A small image VAE, trained from scratch: soap at rate 0.0028, batches of 128.
Rows from block 3 of the encoder of a small image VAE, named by matrix and row number. Rows with one number within an expert belong to one neuron, the router's apart. Each number is 128 + 24 x the weight over its row's rms, rounded and kept within 0 to 255. All counts start at 0.
Before each expert's rows are labels from the 100 images, of 14976, where the router gives the expert most weight on average: "responds to" is what is common among them. Only what is clearly more common there than usual is listed. The data: photos with spoken descriptions (Open Images, Localized Narratives).
# router: router (encoder.blocks.3.mlp.router.weight, 8x256, trained with AdamW), inputs 0-42
# gate: expert gate (encoder.blocks.3.mlp.gate, 8x256x256), inputs 0-42
# up: expert up (encoder.blocks.3.mlp.up, 8x256x256), inputs 0-42
# down: expert down (encoder.blocks.3.mlp.down, 8x256x256, transposed), outputs 0-42

# expert 1
responds to: text has "sky"
router.1 [ 92 136 109 136 107 122 156 101 155 100 148  60 101 187 126 124 151 129 111  59 104 123 132 140 135 146 105 118 131 147 113 112 107 129 144 117 160 138 101  98 135 168 126]
gate.21 [174 125 121 159 118  86 141 129 144 122 138  80 146 111  97 173 121 130 111 101 109 124 101 137 116 116 117 121 148 189 101 141 167 109  95 118 116 109 113 137 108 105 171]
up.21 [149 121 113  90 132 106 120 110 165 171 132  90 162 109 126 155 133 115 122  92  96 137 144 139 162 156  97 132 134 150 159 100 159 110 112 151 140 142  86 120 113 105 152]
down.21 [112  82 157 124  97 165 134 140 161 158 155 162 119 142  86 123 104 106 132 131 158 130 107 133  97 128 117  79 122 145 125 180 107 130 134 150  82 104 131 129 125 154 107]
gate.22 [111 111 110 142 138 163 129 136 128 124 134  83  99 151 138  91 164 111 123 106  99 113 131 151 116 132 125 102 112 112 113 149 116 128 157 112 122 140 149 123  93 104 124]
up.22 [156 150 138 124 153  95 137 145 161  96 127 101 115 119 119 128 121 141 116 143 101  90 171 106 138 111 117 133 121 167  63 128 136 116 146 220 134  90  97 155 127 123  99]
down.22 [129 130 155 126 114 166 131 122  78 135 129 106 163 156 121 111 140  99 113 105 167 152 156 146 130 125 122 135 140 119 149  69 108 120 142  91 148 159 108  97 168 139 177]
gate.23 [138 176 108 140 109 138 109 139 138 125 148 143 132 132 114 136 117 105 106 103 149 180 189 150 153 126 160 137  99 116 127 131 137 142 141 133 137 129  87 119 111  68 151]
up.23 [149 116 144 133 156 103 148 148 133 165 141 108  92 169  95 152 133 161 100 148  75 103  55  89 134 161  69 122 159  96 173 112 124 105 107 121 138 142 157 130 134 172 113]
down.23 [107 178  97 149 151 147 126  74 125 140 143 126 151  99 124  89 135  77 123 151 188 131 132 114  99  86 155 133 105 111 140 132 127 126 129 144 136 115 127 120 109 110 153]
gate.24 [149  77 178 122 164  97  79 129 103  98 161 112 132 102 158  90 154 132 107 145 125 119 144 173 110 132 124 119 139 136 107 116 104 144 133 154 109 177 121 135 118 147 115]
up.24 [180 100 177 122 119 135 118 112 147  92 157 132 132 137 130 131 133 134  93 127 133 128 143 144 130 138 143 126 162 123 136  97 131 139 161 178 109 118  93 165 109 146 131]
down.24 [118 149 116 114 105 130 157 107 134 188  98 116 108 106 121 148 155 131  98 102 133  90 106 146 101 124 134 106 148 136  88 134  89 138 102 114 127 136 128 162 127 140 138]
gate.25 [151 135 125 149 131  96 122 109 120 157 116 109 172 139 125 138 110 156  92 163 172 140 139 126 134 138 135 157 118 179 106 123 123 110 100 131 170 102 179 145  85 131 140]
up.25 [125 103 107 134 147 186 139 129 126 142 134 116 144 160 145 124 144 115 150 147 140  99 109 132 120 133  94 157 116 135 112  92  97 148 145 134 196  89 165 128 112 158  52]
down.25 [118 163 160  92 125  95  99 115 129 126  94 129 171  93 116  99 137 146 106 141 116 106  99 111 125 112 149 135 149 101 125 137 101 130 126 131  75 165 105 130 142 117 136]
gate.26 [144 102 123 101 144 167 150 107  97 130 110 158 124 145 103 121 147 117 116 109 107 114 148 135 127 132 164 129 128 129 146 101 138 140  94  87 152 162 168 101 137 137  79]
up.26 [103 134 137 217 107  74 134 114 163 142 146 113 111 114 134 102 127 133 151 140 154 158  82 169 111 125 104 126 136 122  92 124  75 101 115 113 150 123 123 121 110  76 128]
down.26 [134 134 103 147 140 119 137 141 134 173 112 124 157 164 122 125 119 110 112 115 134 147 189  99 131 132 126 120 127 129 131 150 148 148 110 147 159 156 132 131 139 131 118]
gate.27 [113 136 148 105  98 140 173  94 119 122 116 109 141 164 159 129 101  96  93 186 174 154 135 108 119  87 128 127 143 117 129 125 107 165 138 184 160 143 116  93 110 144 154]
up.27 [125  98 148 121 127 135 148  90 138 125 111 111 115 132  99 139 104  80 115 121 140 172 158 111 111 106 127 120 111 151 111 113 102  88 138 140 146 163 124 148 128 110  97]
down.27 [116 127 145 104 114  94 103 136 115  98 168 124 121 131 125 107 100 132 104 157 167 138 102 136 136  73 129 133 134 145 185 151  96 115  95 100 102 114 153  95 125 134  93]
gate.28 [156 165 137 147  97 105 130 122 147 113 156  64 150 119 125 149 142 118 152 113 115 134 121 147  93 144 110 139 121 166 119 152  88 127 175 169  74 140 166  89 142 155 148]
up.28 [169 140 112 109 152  92 114 142 136 135 120 169 107 123  80  71 123 137 152 109 139 169 175 131  94 144 125 127 111 121  93 136 136 109 108 125 152 130 154 153 148 147 166]
down.28 [111 115 116 191 116 172 158 125 127 123  80 155 112 119 123 112 117 157 132 117 114 124  91 135 145 126 116 106 123 102 180 137 126 117 100 105  86 143 138 134  90 126  93]
gate.29 [210  89 145 104 139 153  80  77 116 101 185 123 123 142  91 112 124 178  98 146  86 172 142  86 131 124 109 165 103 151 107 157 110  94 108 135 111 123 116 142 127 159 155]
up.29 [142 134 143 146 163 110 132 127 144 134 125 180 172 125 118 127  89 116 106 146 171 123 115 175 135 147 122 125 114 124  85 137 118 124  97 129 110  87 150 108  93 108 137]
down.29 [111 167 131 136 146 107 103 132 131  99 112 119 122 123 159 115 105 124 161 130 109 104 131 140 141 143 125 133 125  96 114  82 140 151 122 149 138 128 139 119 145 138 143]
gate.30 [177 145 121 123 136 195 183 126  99 101 173 107 120 105 117  86 126 130  85 135 125 122 134 121 121 122 130 138 107 158 137 126 145 152 164 130 159 122 159 115 187 125  86]
up.30 [172 133  65 134 112 138 163 114  87 130 142 158 102 124 114 156 110 151 105 132 116  94 117 115 123 174 134 161 148 102 153 124 124 141 158 122 114 165 114 123 127  94 128]
down.30 [135 117 146 126 180  46 115 133 121 133 108 136 158  98 126 143 142 133 164 121 106 148  88 122 128 115 129 145 176 114 124 151  96 125 156 120 114 115 112 136 111 121 151]
gate.31 [133 146 146 128  67  95 141 102 138 134 162 145  94 136 158 149 145  81 115 116  76 143 125 105 115 165 142 118 151 124 175  97 131 131 161 152 126 138 102 130  99 140 132]
up.31 [103 104 122 134 104 138 142  98 138 137 122  73 135  77 108 116 158 134 132 113 100 140 144 138 150 115  77 135  69 161 107 140 159 147 105 138 146 107 115 161 115 153 116]
down.31 [166 147 142 123 158 164 140 152 114  86 190 126 123 111 130 144 136 129 148 120 143 141 150 130 133 118 178 124 197  91  97 108 144 118 168 191 142 102 127 110 119 119 142]
gate.32 [123 155 122 139  76 134 118 115 173 126 154 110 160 125 109 161 144 117 147 172 108 101  93 173 122 153 147  79 166  99 129 120 136 130 119 148 139 118 128 137 105 108 114]
up.32 [113 145 145 112 125 131 125 124 130 119 155 122 169  89 135 139 152 155 125 171 108 144 103 152 147 124  96 115 145 113  96 134 150 125 147 172 168 121 153 101 130 118 134]
down.32 [153 138 107 164 100 138 162 110 112 106 157 104  70 178 155 148  91 130 110 122 151 110 133 132 101 133 120 134 129 135 160 101 131 123 106 112 101 117 123 135 147 101 198]

# expert 6
responds to: text has "text"
router.6 [128 109 137 113 126 106 168 105 106 106 144  86 163 146 134 150 135 137 110 104  92 128 104 112 187 145 127 159  93 161  95 116 105 137 137 116 121 175 146 165 134 148 160]
gate.21 [140 117  74 141 110 136 132 105 132 127 157 104 125 123 157 127 141 123 130 172 110  89 170 141  98  98 196 129 154 117 132  86 135 120 153 137 155 134 156 134 118 145 134]
up.21 [143 103  82 163 135  97 137 127 163 151 117  98 180 115 160  69 126 136 103 207 116 107 127 107 108 165 174 129 151 136 102  90 164 142 155 110 147 126 122 128 110  96 108]
down.21 [ 98  84 113 120 152 132 114 160 109 122 153 126 115 139  91 167 149 135 175  79 183 148 125 121 102 135 106 121 131 139 168 137 133 129 111 144 102 136  97 125 122 146 144]
gate.22 [ 99 123 116 169 132 113 129 135 131 144 159 107  91 154 115  93 126 139 120 108 125 142 140 150 139 134  82 123 108 107  89 119 112 134 128 146 157 165 127 135 135  91 137]
up.22 [ 98 158 117 115  94 127  94 128 170  93 117 104 120  72 109 158 143 141 129 115 155 105 123 146 117 127 164 110 104 117 112 134  94 122  88 141 117 186 176 121 168 139 139]
down.22 [141 114 146 145 109 132 127 129 112 132 127  95 170 140 104  81 119 122  99 161  79 143 142 148  97 147  86 115 147 148 191 141 122 104 160 101 146  79 105 168  78  74  86]
gate.23 [105 150 151 127 151 119 115 125 145  98 154 116 126 152 141  88 154 135 120 126 139  81 130 154 141 114 121 139 132 173  90 101  84 108  94  97 165 123 138 125 118  86 147]
up.23 [122 161 141 135 151 100 125  78 111 135 113 157 142 164 173 107 120 128 105 161  94  98 152  96 111 138 130 143 178 129 163 133 150 118 124 101 146 110 156 177 113 108 115]
down.23 [131 124 104 113  94 134 117 117 102 172 145 120 143 147  92  97 137 119 138  83 132  96 112 120 109 123 109 143 130 107 163 140 127 114 136 138 160 158 122 152 109 113 102]
gate.24 [113 139 115 130 142  54 112 110 160 117 140 126  86 186 127 111 109 119 118  96 130 160 127 120 144 139 130 140 120 124  96 152 102 136 133 147 149 165 138 137 146 107 150]
up.24 [106 106 128  78  94 115  95 119 126 127 155 128  56 141 124 123 134 130 148  80 137 129 121 128  87  98 151 144 153 134 156 129  84 109 118 107 132 197 119 146 128 114 133]
down.24 [121 168 108 114 104 192 125 132 136 118 109 160 119 110 111 145 108 141 130 162 148 101 124 101 136 133 120 141 140 122  88 139 125 107 101 121  68 124 137 135 145 129 145]
gate.25 [129 128 126 177 124 131 156  96 167 111 135  93 108  54 122 129 115 139  91 101 125 117 189 154 114 146 107  95  87 143 137 196 140 112  68  97 130 166  93  94 137 126 120]
up.25 [117 154  86  86 156 146 110 157 131 126 122 137 118 183 116 108 118 119 145 112 166 107  76 135 147 124 149 156 124 111  91 115  74 104 146 154 124 130 166 101 122  61 148]
down.25 [138 131 152 172 108 109 136  77 145 120  91 117 130 119 130 134 131 123  99 113 101 132 153  96 140 158 106  97 114 152 149 136 148 120  85 103 141 116  99 118 119 125 127]
gate.26 [102 133 160 117 145 153 137  85 110 129 121 133 137 121 139  94 139 169 175 129  88 139 170 169 125 135 111 111  86  84 142 150 146 131  58 138 147 146 114 128 133 141 137]
up.26 [125 101 139 163  92  74 105  78 136  97 111  94 126 124 144 104 172 141  98 109 103 150 103 134 105 139 111 108 146 148 166 119 106 143 102 121 114 124 144 109 117 122  86]
down.26 [157 141 136 121 140 116 146 112 122 123  87 114 113 112 116 134 135 123 138 157 145 118 101 141 166 131 133 133 114 146 118 117 136 125 122 117 134 144 162 148 105 117 110]
gate.27 [128 133 131 106 147 135 109 114 144 153  97  76 136 147 138 120 177 149 119 165 144 157 135 130 130 143 141 121 166 154 162 141 156 116 111 155 145 132 118 112 153  77 143]
up.27 [145 109  74 111 137  88 131 149 130  96 127 158 122 134 131  88 128 164 118 135 130 146 151 132 154 143 103 153 146 153  85 105 148 103  91 153 155  73 119 163 105  90 109]
down.27 [ 85 162 113 151 122 134 151 136 107 118 109 155 167 105 183 147 100 107 116 114 165 137 112 122 126 130 101  95 121 116 141 158 140 170 107 126 115 138  98 122 103 100  72]
gate.28 [ 92 163 102 139 148  56 103 148 108 134 180 116 138 117 142 115 131  82 132  84 138 182 156 179 147 149 123 122 105 153  95 126 126 167 147 150 134 129 102 122 149 109 132]
up.28 [138 135 129 138 126 121 160  89 107 143 100 138 148 103 138 117 178 160 126 169 128 124 113 133 124 117 115 111 121 164 125 128  84  91 107 148 124 136 125 125 150 146 131]
down.28 [122 206  80 135 152 103 109 107 116 144 134 115 144 132 186  93 155  82 124 107 148 136 114  92  86 102  97 146 100 119 169 146 141 136 114 120 147 140 132 140  96 107 109]
gate.29 [150 158 131 153 125 103 108 153 170 150 138  99 157 146 135 124 130 119 140 112 136 130 142  99 153 159 137 137 123 128  65 146 119 150 162 159 101 107 144  77  88  57 156]
up.29 [117 149 150 148 144  91 129 146 104 127 128 161 115 152 129 103 118 143 169 157 114 150 105 143 112 157 111 105 151 161 156 169 115 103 163 169 159 110 164  83 130 114 124]
down.29 [104 142 110 172 145 125 130 121 128 136 159 193 130 112 144 108  78 108  91 114 152 109 138 102 134 128 175 136 104  89  91  80 143 130  88 141 138  98 132 168 143 165 107]
gate.30 [104 164 136 147 144 122  85 121 122 135 145 138 132 134 113 137 132 125 131 145 130  74  94 140 158 155 145 154 162 152 116 127 102  73 149 117 122 175 101  98 139 132 145]
up.30 [121 116 106 166 172 116 117 103 140 137 132  89 116  86 107 115  89 117 138  95 124 132 105 169 136 150 155 105 175 140 165 124 179  84 172 134 143 155 128 103 147 119 147]
down.30 [120 133 116 145  99 113 105 103 141  99  89 126 106 105 117  69 141 132 138 123 133 125 141 148 128  96  69 121 126 153  64 139 123 107 124 163  98 120 140 147 135 101 109]
gate.31 [109 126  85 118 112 115 152 126 127 114 136 110 116 126 132 110 176 111 129 124 173 110 131 159 126 149 145 163 151 130 121 105 186 147 117 182 124 121 109 156 117 143 108]
up.31 [107 137 147 151 133 135 138 120 132 130 162  70  78 125 156 152 148 115 118 132 123  98 112 160  96 159 146 146 129  96 155 104 175 128 107 126 137 142  81 137 127 144 114]
down.31 [102 169 145 121 157 114 134 141 136  85 116 144 152 109 122 179 107 154 151 146  97 141 154 150 105 109 151 111 144 145 127 115 131 130 172 148 166 102 115 108 161 174 100]
gate.32 [107 146 120 150 127 137 130 140 118 146 133  64  97  94 132  99 138  99 118 158 116 128 118 160 157  95 120  96 100 136 148 155 161 127 132 139 133 130 161 150 131 135 137]
up.32 [138 147 121 127 145 154 130 136 134 158 117 103 134 152 136 147 116 130 145 155 159 152 121 129 125 160 150 156 150 111 104  95  87  82 131 111 132 166  82 157 125  95 141]
down.32 [114 144 136 127 136 196 117  68 187 148  97  82 124 128 114 126 161 189 124 152 111 117  92 161 133 118 139  96 121 119  93 132 164 146 132  98 114 152 193 113 129 172  90]

# expert 0
responds to: text has "dark"; text has "lights"
router.0 [130 134 123 132 133 142 127 137 123 149 100 116 111 131  97 116 153 126 117 149 140 144 143 111  90 107 159 161 198 159  90 133 136 140 174 119  82 136 110 139 141 115 137]
gate.21 [117 157  90 104 181 115 103 133 157 153 117 127 132 150  78  97 163 109 136 161 138 126  92 155 111 155 153 151 161 141 111 107 102 103 163 172 161 135 149 138 139 127 139]
up.21 [166  95 169 100  59 126 128 150 157 139 141 113 125 129 144 124  93 124 132 116  90 127 134 125 162 136 146 107 120 114 157 159 106 144  86 128 117 176 104 145 137 156 141]
down.21 [121 181 151 155 196 151 125 100 136 173 101 158 144 117 114 109 105 137 106 114 169 108 123 105  97 144 128 123 144 130 119 138 133  86 158 124 125 101 141  83 119  91 110]
gate.22 [171 122  90 100  99 127 155 116 133 161 107 171 110 187 109 157 123 117 144 135 104 163 120  93 160 119 129 115 143 111 139 157 181 142 131 151 119 124  99 138 111 101 111]
up.22 [134 122 127 132 137 106 164 121 127 140 119 179 158 141 118 156 155 106 126 138 146 155 128 103 135 156 142 114 116 106 118 135 180 128  93 142 138 126 117 120 134  97  96]
down.22 [129  85 137 150 106 154 111  86 124 116 146 127  97 167 126 134 141 127 132 161 129 124 166 118 125 145 101 120 135 139 151 116 102 107 129 139 107  83 145 136 168 126 117]
gate.23 [ 91 146 141 136 109 125 111 123 122 133 115 111 115 107 192 120 121 126 107  97  84 151 129 106 100 119 139 101 111 103 103 132 103 115 106 110 128 108  80  85 131 162 119]
up.23 [151 127 166 144 150 115 141 115 130 109 147 135 131 126 143 154 109 121 109 141 130 120  89 165 161 105 143 132 171 149 147  92 163 133 148 149 106 124 143 123 148 115 154]
down.23 [147 120 116 132 125 102 146 129 160 148  91  88 145 117 120 119 162 134  99 108 115 104 167 105 107 113 121 113  78 137 137 190 138 140  71 119 117 171  71 147 153 128 109]
gate.24 [152 142 169 100 108 120 131  83 153 113  98 124 123  94 114 123 128 140 137 113  88 106  84 154 107 160 147 126 135 129 124 118 154 102 114 107 118 128 149 139 160  95 144]
up.24 [ 97 122 118 144 159 118 147 128 120 115 154 170 140 147 138 141  92 108 162 121 183 153 149 138 118 114 119 130  98 156 133 139 137 158 159 119 136 113  89  82  91 116 122]
down.24 [119 128 139 147 161 180  90  98 152 142 123 105 132 154 125 137 172  77 104 155 160  69 104 136 127 136 127 110 138 130 112 114 130 106 118 108 105 114 130 150 139 142 117]
gate.25 [ 85 114 143 154  87 154  81 163 107 117 131 137 172 114  67 151 144 128  84 143 144 155 119 126 130 125 101 159 105 129 121 120  94 138 156 135 149 172 176 121 131 150 143]
up.25 [124 118  78 142 120 149 143  80 154 122 124 101 107 155 111 134  89  99 158 118 132 153 133  98  88 167 127 111 174 151 122 153 164 189 124 145 109  85 120 136 103 162 106]
down.25 [122 115 120 100  77 127  97 148 156 121  95 106 119 101 131  87 143 131 142 128 121 143 141  92 177 118 151 155 137 146 118 123 140  67 145 132  88 102 101 151 132 115 135]
gate.26 [107 133 113 108 129 122 134 128 120  97 117 149 150 154 139 121 154 115 105  94 118 122 143  58 166 123 132 104 134 151 148 150 141 122 144 133 139  87 119 149 179 146 129]
up.26 [138 102 122 132 114 122 176 128  99 186 109 123 104 133 115  96 176 153 101 112 145 127 125 100 114 147 121 150 177 129 138 131 145 131  94  92 164 159 130 150 147 116 128]
down.26 [122 132 130 172 125 121 150 134 162 111 149 109 150 155  79 112  89 123 194 179 138 112 131 144 111 139 161  81  87 108 124  69 136 124 143 117  81 115 103 118 190 151 133]
gate.27 [117 152 118 129 164 136 110  70 164 136 108 107 149 119 131 128 137 130 105 136 123 120 118 163 123 136 145 125 153 138 113 149 129 109 170 145 113 164 132 132 155  81 132]
up.27 [114 190 119 127 163 142 181 141 105 101 111 121 104 110 195 122 163  92 154 137 145 103 122 150 127 161 126 141 129 144 114 175 115 121 158 162 146 104 144 117 136 122 140]
down.27 [ 87  92 109 137  74 160 141 112 149 148 109 126 136 144  77  96 138 148 142 146 134  99  95  91 140 105 118 128  97 138 125  91 152 139  86 125 118 136 150 153 165 158  99]
gate.28 [127 136 128 131 115 104 116 111 167 118 118  96 110 121  94 108 158  72 160 121 125 115 148 139  86 143 158 126 140 109 140 166 152 153 126 164 121 150 110 145 100  88 143]
up.28 [ 90 107 121 116 123 188 128 116 143 111 155 115 115 118 116 164 108 137 115 155 165 128 156 153 152 107 173 131 163 133 113 112 109  95 116 133 122 150 134 136 164 130 156]
down.28 [139 108 116 140 124 136 161  90 118  98  88 140 138 138 105 118 122 134 190 142 168 107 112 118 135 165  80 117  92 154  92 130 160 165 133 159 126 112  90 123 122 166  85]
gate.29 [152 123  86  95  87 164 106 173 110 125 133 107 150 101 115 115 110 106 125 167 184 124  82 163 138 133 134 136 114 116 123 120 139 107 118 155 113 152 105 152 134 163 107]
up.29 [146 127 147 150 143  94 143 140 134 170 117 133 162 179 124 114 137 162  92 144  88 144 142 107 149 146  87 116 119  89 121  59 181 130 176 157 178 108 126 134 112 134 135]
down.29 [124 167 111 110 105  65 132 144 131  98 125 152 128 104 149 145 127 175 136 169 119 112 121 118 161 148 135 143  92 107  75 113 119 136  96 182 124 111 150 121 117 123 111]
gate.30 [173 141 120 155 154 122  95 176  81 144 134 116 181 115  87 113 132 120 124 111 147 104 109  95 125 130 153 123 136 110 121 139 145 137 127 170 153 135 135 120  97 107 129]
up.30 [ 88 112 153 106  91 136 164  76 146 144 149 154 127 139 133 167 121 103 124 149 132 125 154 164  62 164 107 142 135 116 147 166 111 120 108  78 140 138 124 133 131 129  64]
down.30 [154  92 112 111 155 114 135 135 165 116 124 129 108 148 126 146 118 145 105 159 105 110 120 105 120 125 121 148 127 111 114 134 126 124 155  75 130 138  75 131 155 171 144]
gate.31 [146 141  93 142 134 120 143 117 125 140 169 151 118 100 132 111 146 144 114 133 107 125 138  84 145 142 131 121 167 128 112 132 135 100 118 115 182 131 162 150  89 158 126]
up.31 [136 110 139 123 123 124 103 163 115 157 124 132 104 153  86 151 100 104  96 137 120  97 184 134 149 123 131 166 135 160 135 169 101 153 102 149 142 107 147 106  73 178 132]
down.31 [126 116 143 143 151 140 130 132 145 129 168 178 146 146 163 144 150  91 129 127 132 134 114 124 103 155 103  71 117 100 152  77 118 151 123 121 125 137 139 142 133  80 127]
gate.32 [144 155 122 132 135 156 111 125 207  80 132 103 117 124  99 141 123 140 148 139  60 169 108 118 127 162 113 128 129 163 129 131 198 131 121 122 103 157 150 129  96 133 117]
up.32 [144 128 117 158 146 103 101 163  89 149  84 139 128 128 133 108 101 106 130 105 147 150 156 114  85 135 142 133  92 126 119 147  99 121 151  95 158 147 102 134 118 115 114]
down.32 [133 145 177 121  86 118 126 108 121 121 131 155 140 119 147 142 103 134 127 118 119 123  94 155  97  79 100 144  93 114 161 116 131 137 126 133 134 131 143 128 125 136  80]

# expert 4
responds to: text has "dark"; text has "lights"
router.4 [134 125  85 116 153 149 134 113 135 116  84 125 165 123 119 133 169 147 126 125 149 125 154 154 119 120 182 159 129 130 152 148 173 157 166 103  83 142 132  81 135 108 119]
gate.21 [120 171 128 129  86 143 173 167 143  89 125 101 130 168 128 178 107 101 121 134 131 103 140 108 127 150 143 165 151 142 112 135 118 146 153 158 137 119 160 190 109 164 138]
up.21 [156  75 114 118 160 121 127 109 113 103 128 140 141 147 130 144 103 152  92 121 150 152 151 152 137 155 108 118 142 136 134 151 130 131 126 116 146 149 148 129 140 116 144]
down.21 [132 131 125 140 131  77 102 107 145 159 123 132 126 156 129 142 147 113 155 154 129 112 126 105 146 123 147 183 111 146 123 156 115 143 126 148 137 104  96 185  73 155 133]
gate.22 [ 80 121 132 101 102 142 138  78 142 177 152 103 150 113 139 115 164  89 108 109 121 152 130 133 130 143 151 125 103 127 107 136 124 148 111 146 102 142  97 158 147 135 150]
up.22 [101 132 106 104 119 128 107 136 131 168 118 154 140 121 127 114 151  99  98 144  79 160 133 179 130 138 163 157 101  85 148 133 125 133 109 137 120 121 106 163 130 104 123]
down.22 [120  98 133 146 116 166 136 155 109 124  83 111 145 118 126 173 150 118 108 141 137  79 100  77 145 143  89 134 113 145 127  98 102 117 161 157 109 120 124 142 138 149  98]
gate.23 [107 140 111 158 129 153 120 135 115  78 114 151 141  91 101  94 120  97  98 129 131 120 103 119 139 176  82 144  93 125  53 149 108 110 162 144  94 127 122 148 102 106 164]
up.23 [132 146 156 104 160  88 162 106 128 160 136 126 154 109 114 153 147  95 132 115 153 144 111 101  65 119 184 120 139 129 132 136 133 132 100 156 107 132 160 126 162 114 159]
down.23 [175 112 147 135 130  98 103 115 132 110 109 151 115 179  98 107 139 102 140 101 137 127 133 134 167 128 120 137 158 136 161 127 151 104 169 142 170 108 104 142 120 147 110]
gate.24 [153 195 103 132 131 109 136 152 144  97 170 126 140 138 161 156 137 123 136 160 110 129 143 135  78 157 171 110 112 127 148 113 127 111 144 159  99 129  99 149 121 159 160]
up.24 [126 139 126 118 110 140 126 138 109 144 125 116 120 133 166 120 158  88  76 150 148 139 126 143 121 121 127  95  97 141 161 151 126 133 114 146 105 156 140 147 127 138 174]
down.24 [169 139 150 148 148 123 160  92 160  93 135 130 134 129  95 133 136 136 159 129 128  76  94 111 138 156 109 134 132 121 108 113 109  95 117 111 125 137 151 138 147 135 109]
gate.25 [115 141 119 103 115 156 173 117 132  71 122 111 148 136 102 139 113 138 156 105 134 122 140 129 126 189  94 168 121 146  75 175 118 108 129 140 133 134 174 131  80 123 107]
up.25 [126 116 120 114 122 126 115 115  97 160 110 124 135 183 123  97 135 116  72  93 155 182 147  99  90 165  97 106  53 130 119 136 118 122  92 102 137 105 123 161 110 140 123]
down.25 [142 159 144 124 111 126  71 145 161 101 136 175 141 126 147 110 104 130 127 151 141 136 121 144 148 130 156 116 176 108 139  81 131 120 179 163 114  78 142  79 161 101 183]
gate.26 [ 90 126 151 115 198 147  97 140 135  88 172 117 166 127 147 125 167 121 141 116 136 100 176 102 130 139 145 144 164 126 108 136 161 180 104 149 110 111 104  76 162 158 114]
up.26 [136 129 120 127  87 125 130 122 127 176 119 161  92 134  98 129 121 112 127 121 134 117  74 133 132 119 125 109 128 164 158 100  90  77 167 141 131 152 158 127  99 115 135]
down.26 [153 125  98 166  93 127 128 109 153 109 134 124 128 145 145 155 137 188 129 163 117 103 135 140 129 181 131 155 137 122 130  87 122 123  51 132 111 116 146 153 102 129 150]
gate.27 [105 139  74 160 107 153 138 115 129 133 134 153 132 138 101 140 148 117 149 149 177 114 134 131 100 117 163 158 127 128 152 104 143 117 165 123 122 116 114 187 145 156 130]
up.27 [137 149 185 148 169 133 109 135 153 110 140 116 125 148 106 131 126 163 140 123 133 146 117 115 132 156 119  95  90 126 101 161  89 151 112 163 135 111 144  78 109 115 134]
down.27 [150  93 117 118 108 151 138  99 110 118 119 162  90 116 136 166 114  93 135  94 130 123 152  99  79 102 159 105 114 116 109 120 154 102 110 137 104 146 100 150 177 107 128]
gate.28 [125 147 137 147 108 167 147 110 138  98 148 117 158 111 175 104 168 104 116 142 121 128 133 147 132 120 136 119 156 156 139  61 115 127 174 137 103 105 111 103 174 120 166]
up.28 [120  64 119 130 105 179 149  88 121  94 133 117 124 146 102 117 113 128 151 133 115 191 138 136 137 149 114 119 108 148 157 128 120 110  97  77 158 151 167 133 116  87 138]
down.28 [148 132 161  89 141 116 119 131 112 104 165 125 109 133 125 124 124 135 123 135 140 110 118 155 166 159 143  96 184 144 114  93  85 129 156 145  87 115 201  92  96 127 115]
gate.29 [ 66  69 123 147 137 135 165 119 117 107 142 102 158 159 156  83 121  96 117 141 162 116 153 128 116 157 118  89 139 117 133 116 145  83 161 118  93 152 143 111 119 137 115]
up.29 [ 97 118 135  85 114  98 144 103  69 160 103 171 137 111 133 103 183 157 129 109 140 146 119 138 118 144 159 130 132 121  71 134  95 120 110 108 128 123  76 116 157 109 132]
down.29 [ 95 123 123 142 105 158 117 119 132  96 131 102 121 137 115 110 118 129 136 169 140 123  79 175 103 118 116  67 113 103 134 123 176  90  96 109 140 135 137 145 130 143 103]
gate.30 [105  98 144 104  95 145 126 109 174 136 121 144 162 166 165 163 149 130 116  93 133 102 156 116  86 139  96 141 154 108 113 146 104 151 124 140 129 126 109 123 142  90 130]
up.30 [128 130 143 136  99 101  99 133 100 156 152 153 122 112 129 142 149  62 121 109 127 105 115 172 119 169 129 124 151 138 134 107 122 174 109 150 143 144 149 125 129 119 107]
down.30 [117 144 119 113 169 128 139  98 165  86 113 111 174 162  98 127 128 144 142 107 140 121  86 124 144 119 126 140 144 149 152 106  97 126 160 149 118 124 122  98 137 148 189]
gate.31 [144 125 148 118 129 147 132 112 156 129 123 112 111 134 119 123 171 152 135 128 133 124 133 140 112 115 116 122 129 147 147 116 112 142 150 141 113 145 138 125 176 128 119]
up.31 [115 105 130 125 128 106 114 123 117 119 122 113 147 117 118 119 115  94 115 124 125 141 105 116 141 119 137 120 132 142 107 147 138 140 120 129 144 123 144 142  76  98 144]
down.31 [104 108 121  95 142 159 141 120 100 135 139 123 128 126 105 148 164 131 107 137 146 109 113 139 124  69 148 155 138 144  91 112 121 136 167 109 121 131 143 131 113 173 131]
gate.32 [129 105 161 137 110 102 154 141 123 116 157 155 114  83 102 127 111 142 101 124 155 103  97 131  70 117 119 129 137 116 119 139 165 119 121 138 117 120 123 112 135 113 176]
up.32 [124 121 138 112 119 138 134 141 169 100 161 156 105 118 145 173 130 111  88 123 108 114 102 115  75 131 156 144 108 128 140 171 178 129 157 120 155 110 137 114  96  72 144]
down.32 [147 148  93 129  76  98 116 177  99 140 125 120 125 166 133 158 134 100 161 119 112 118 105  67 105 143 150 112 125 132 156 143 104 144 136 144 130 109 158 100 123 145  95]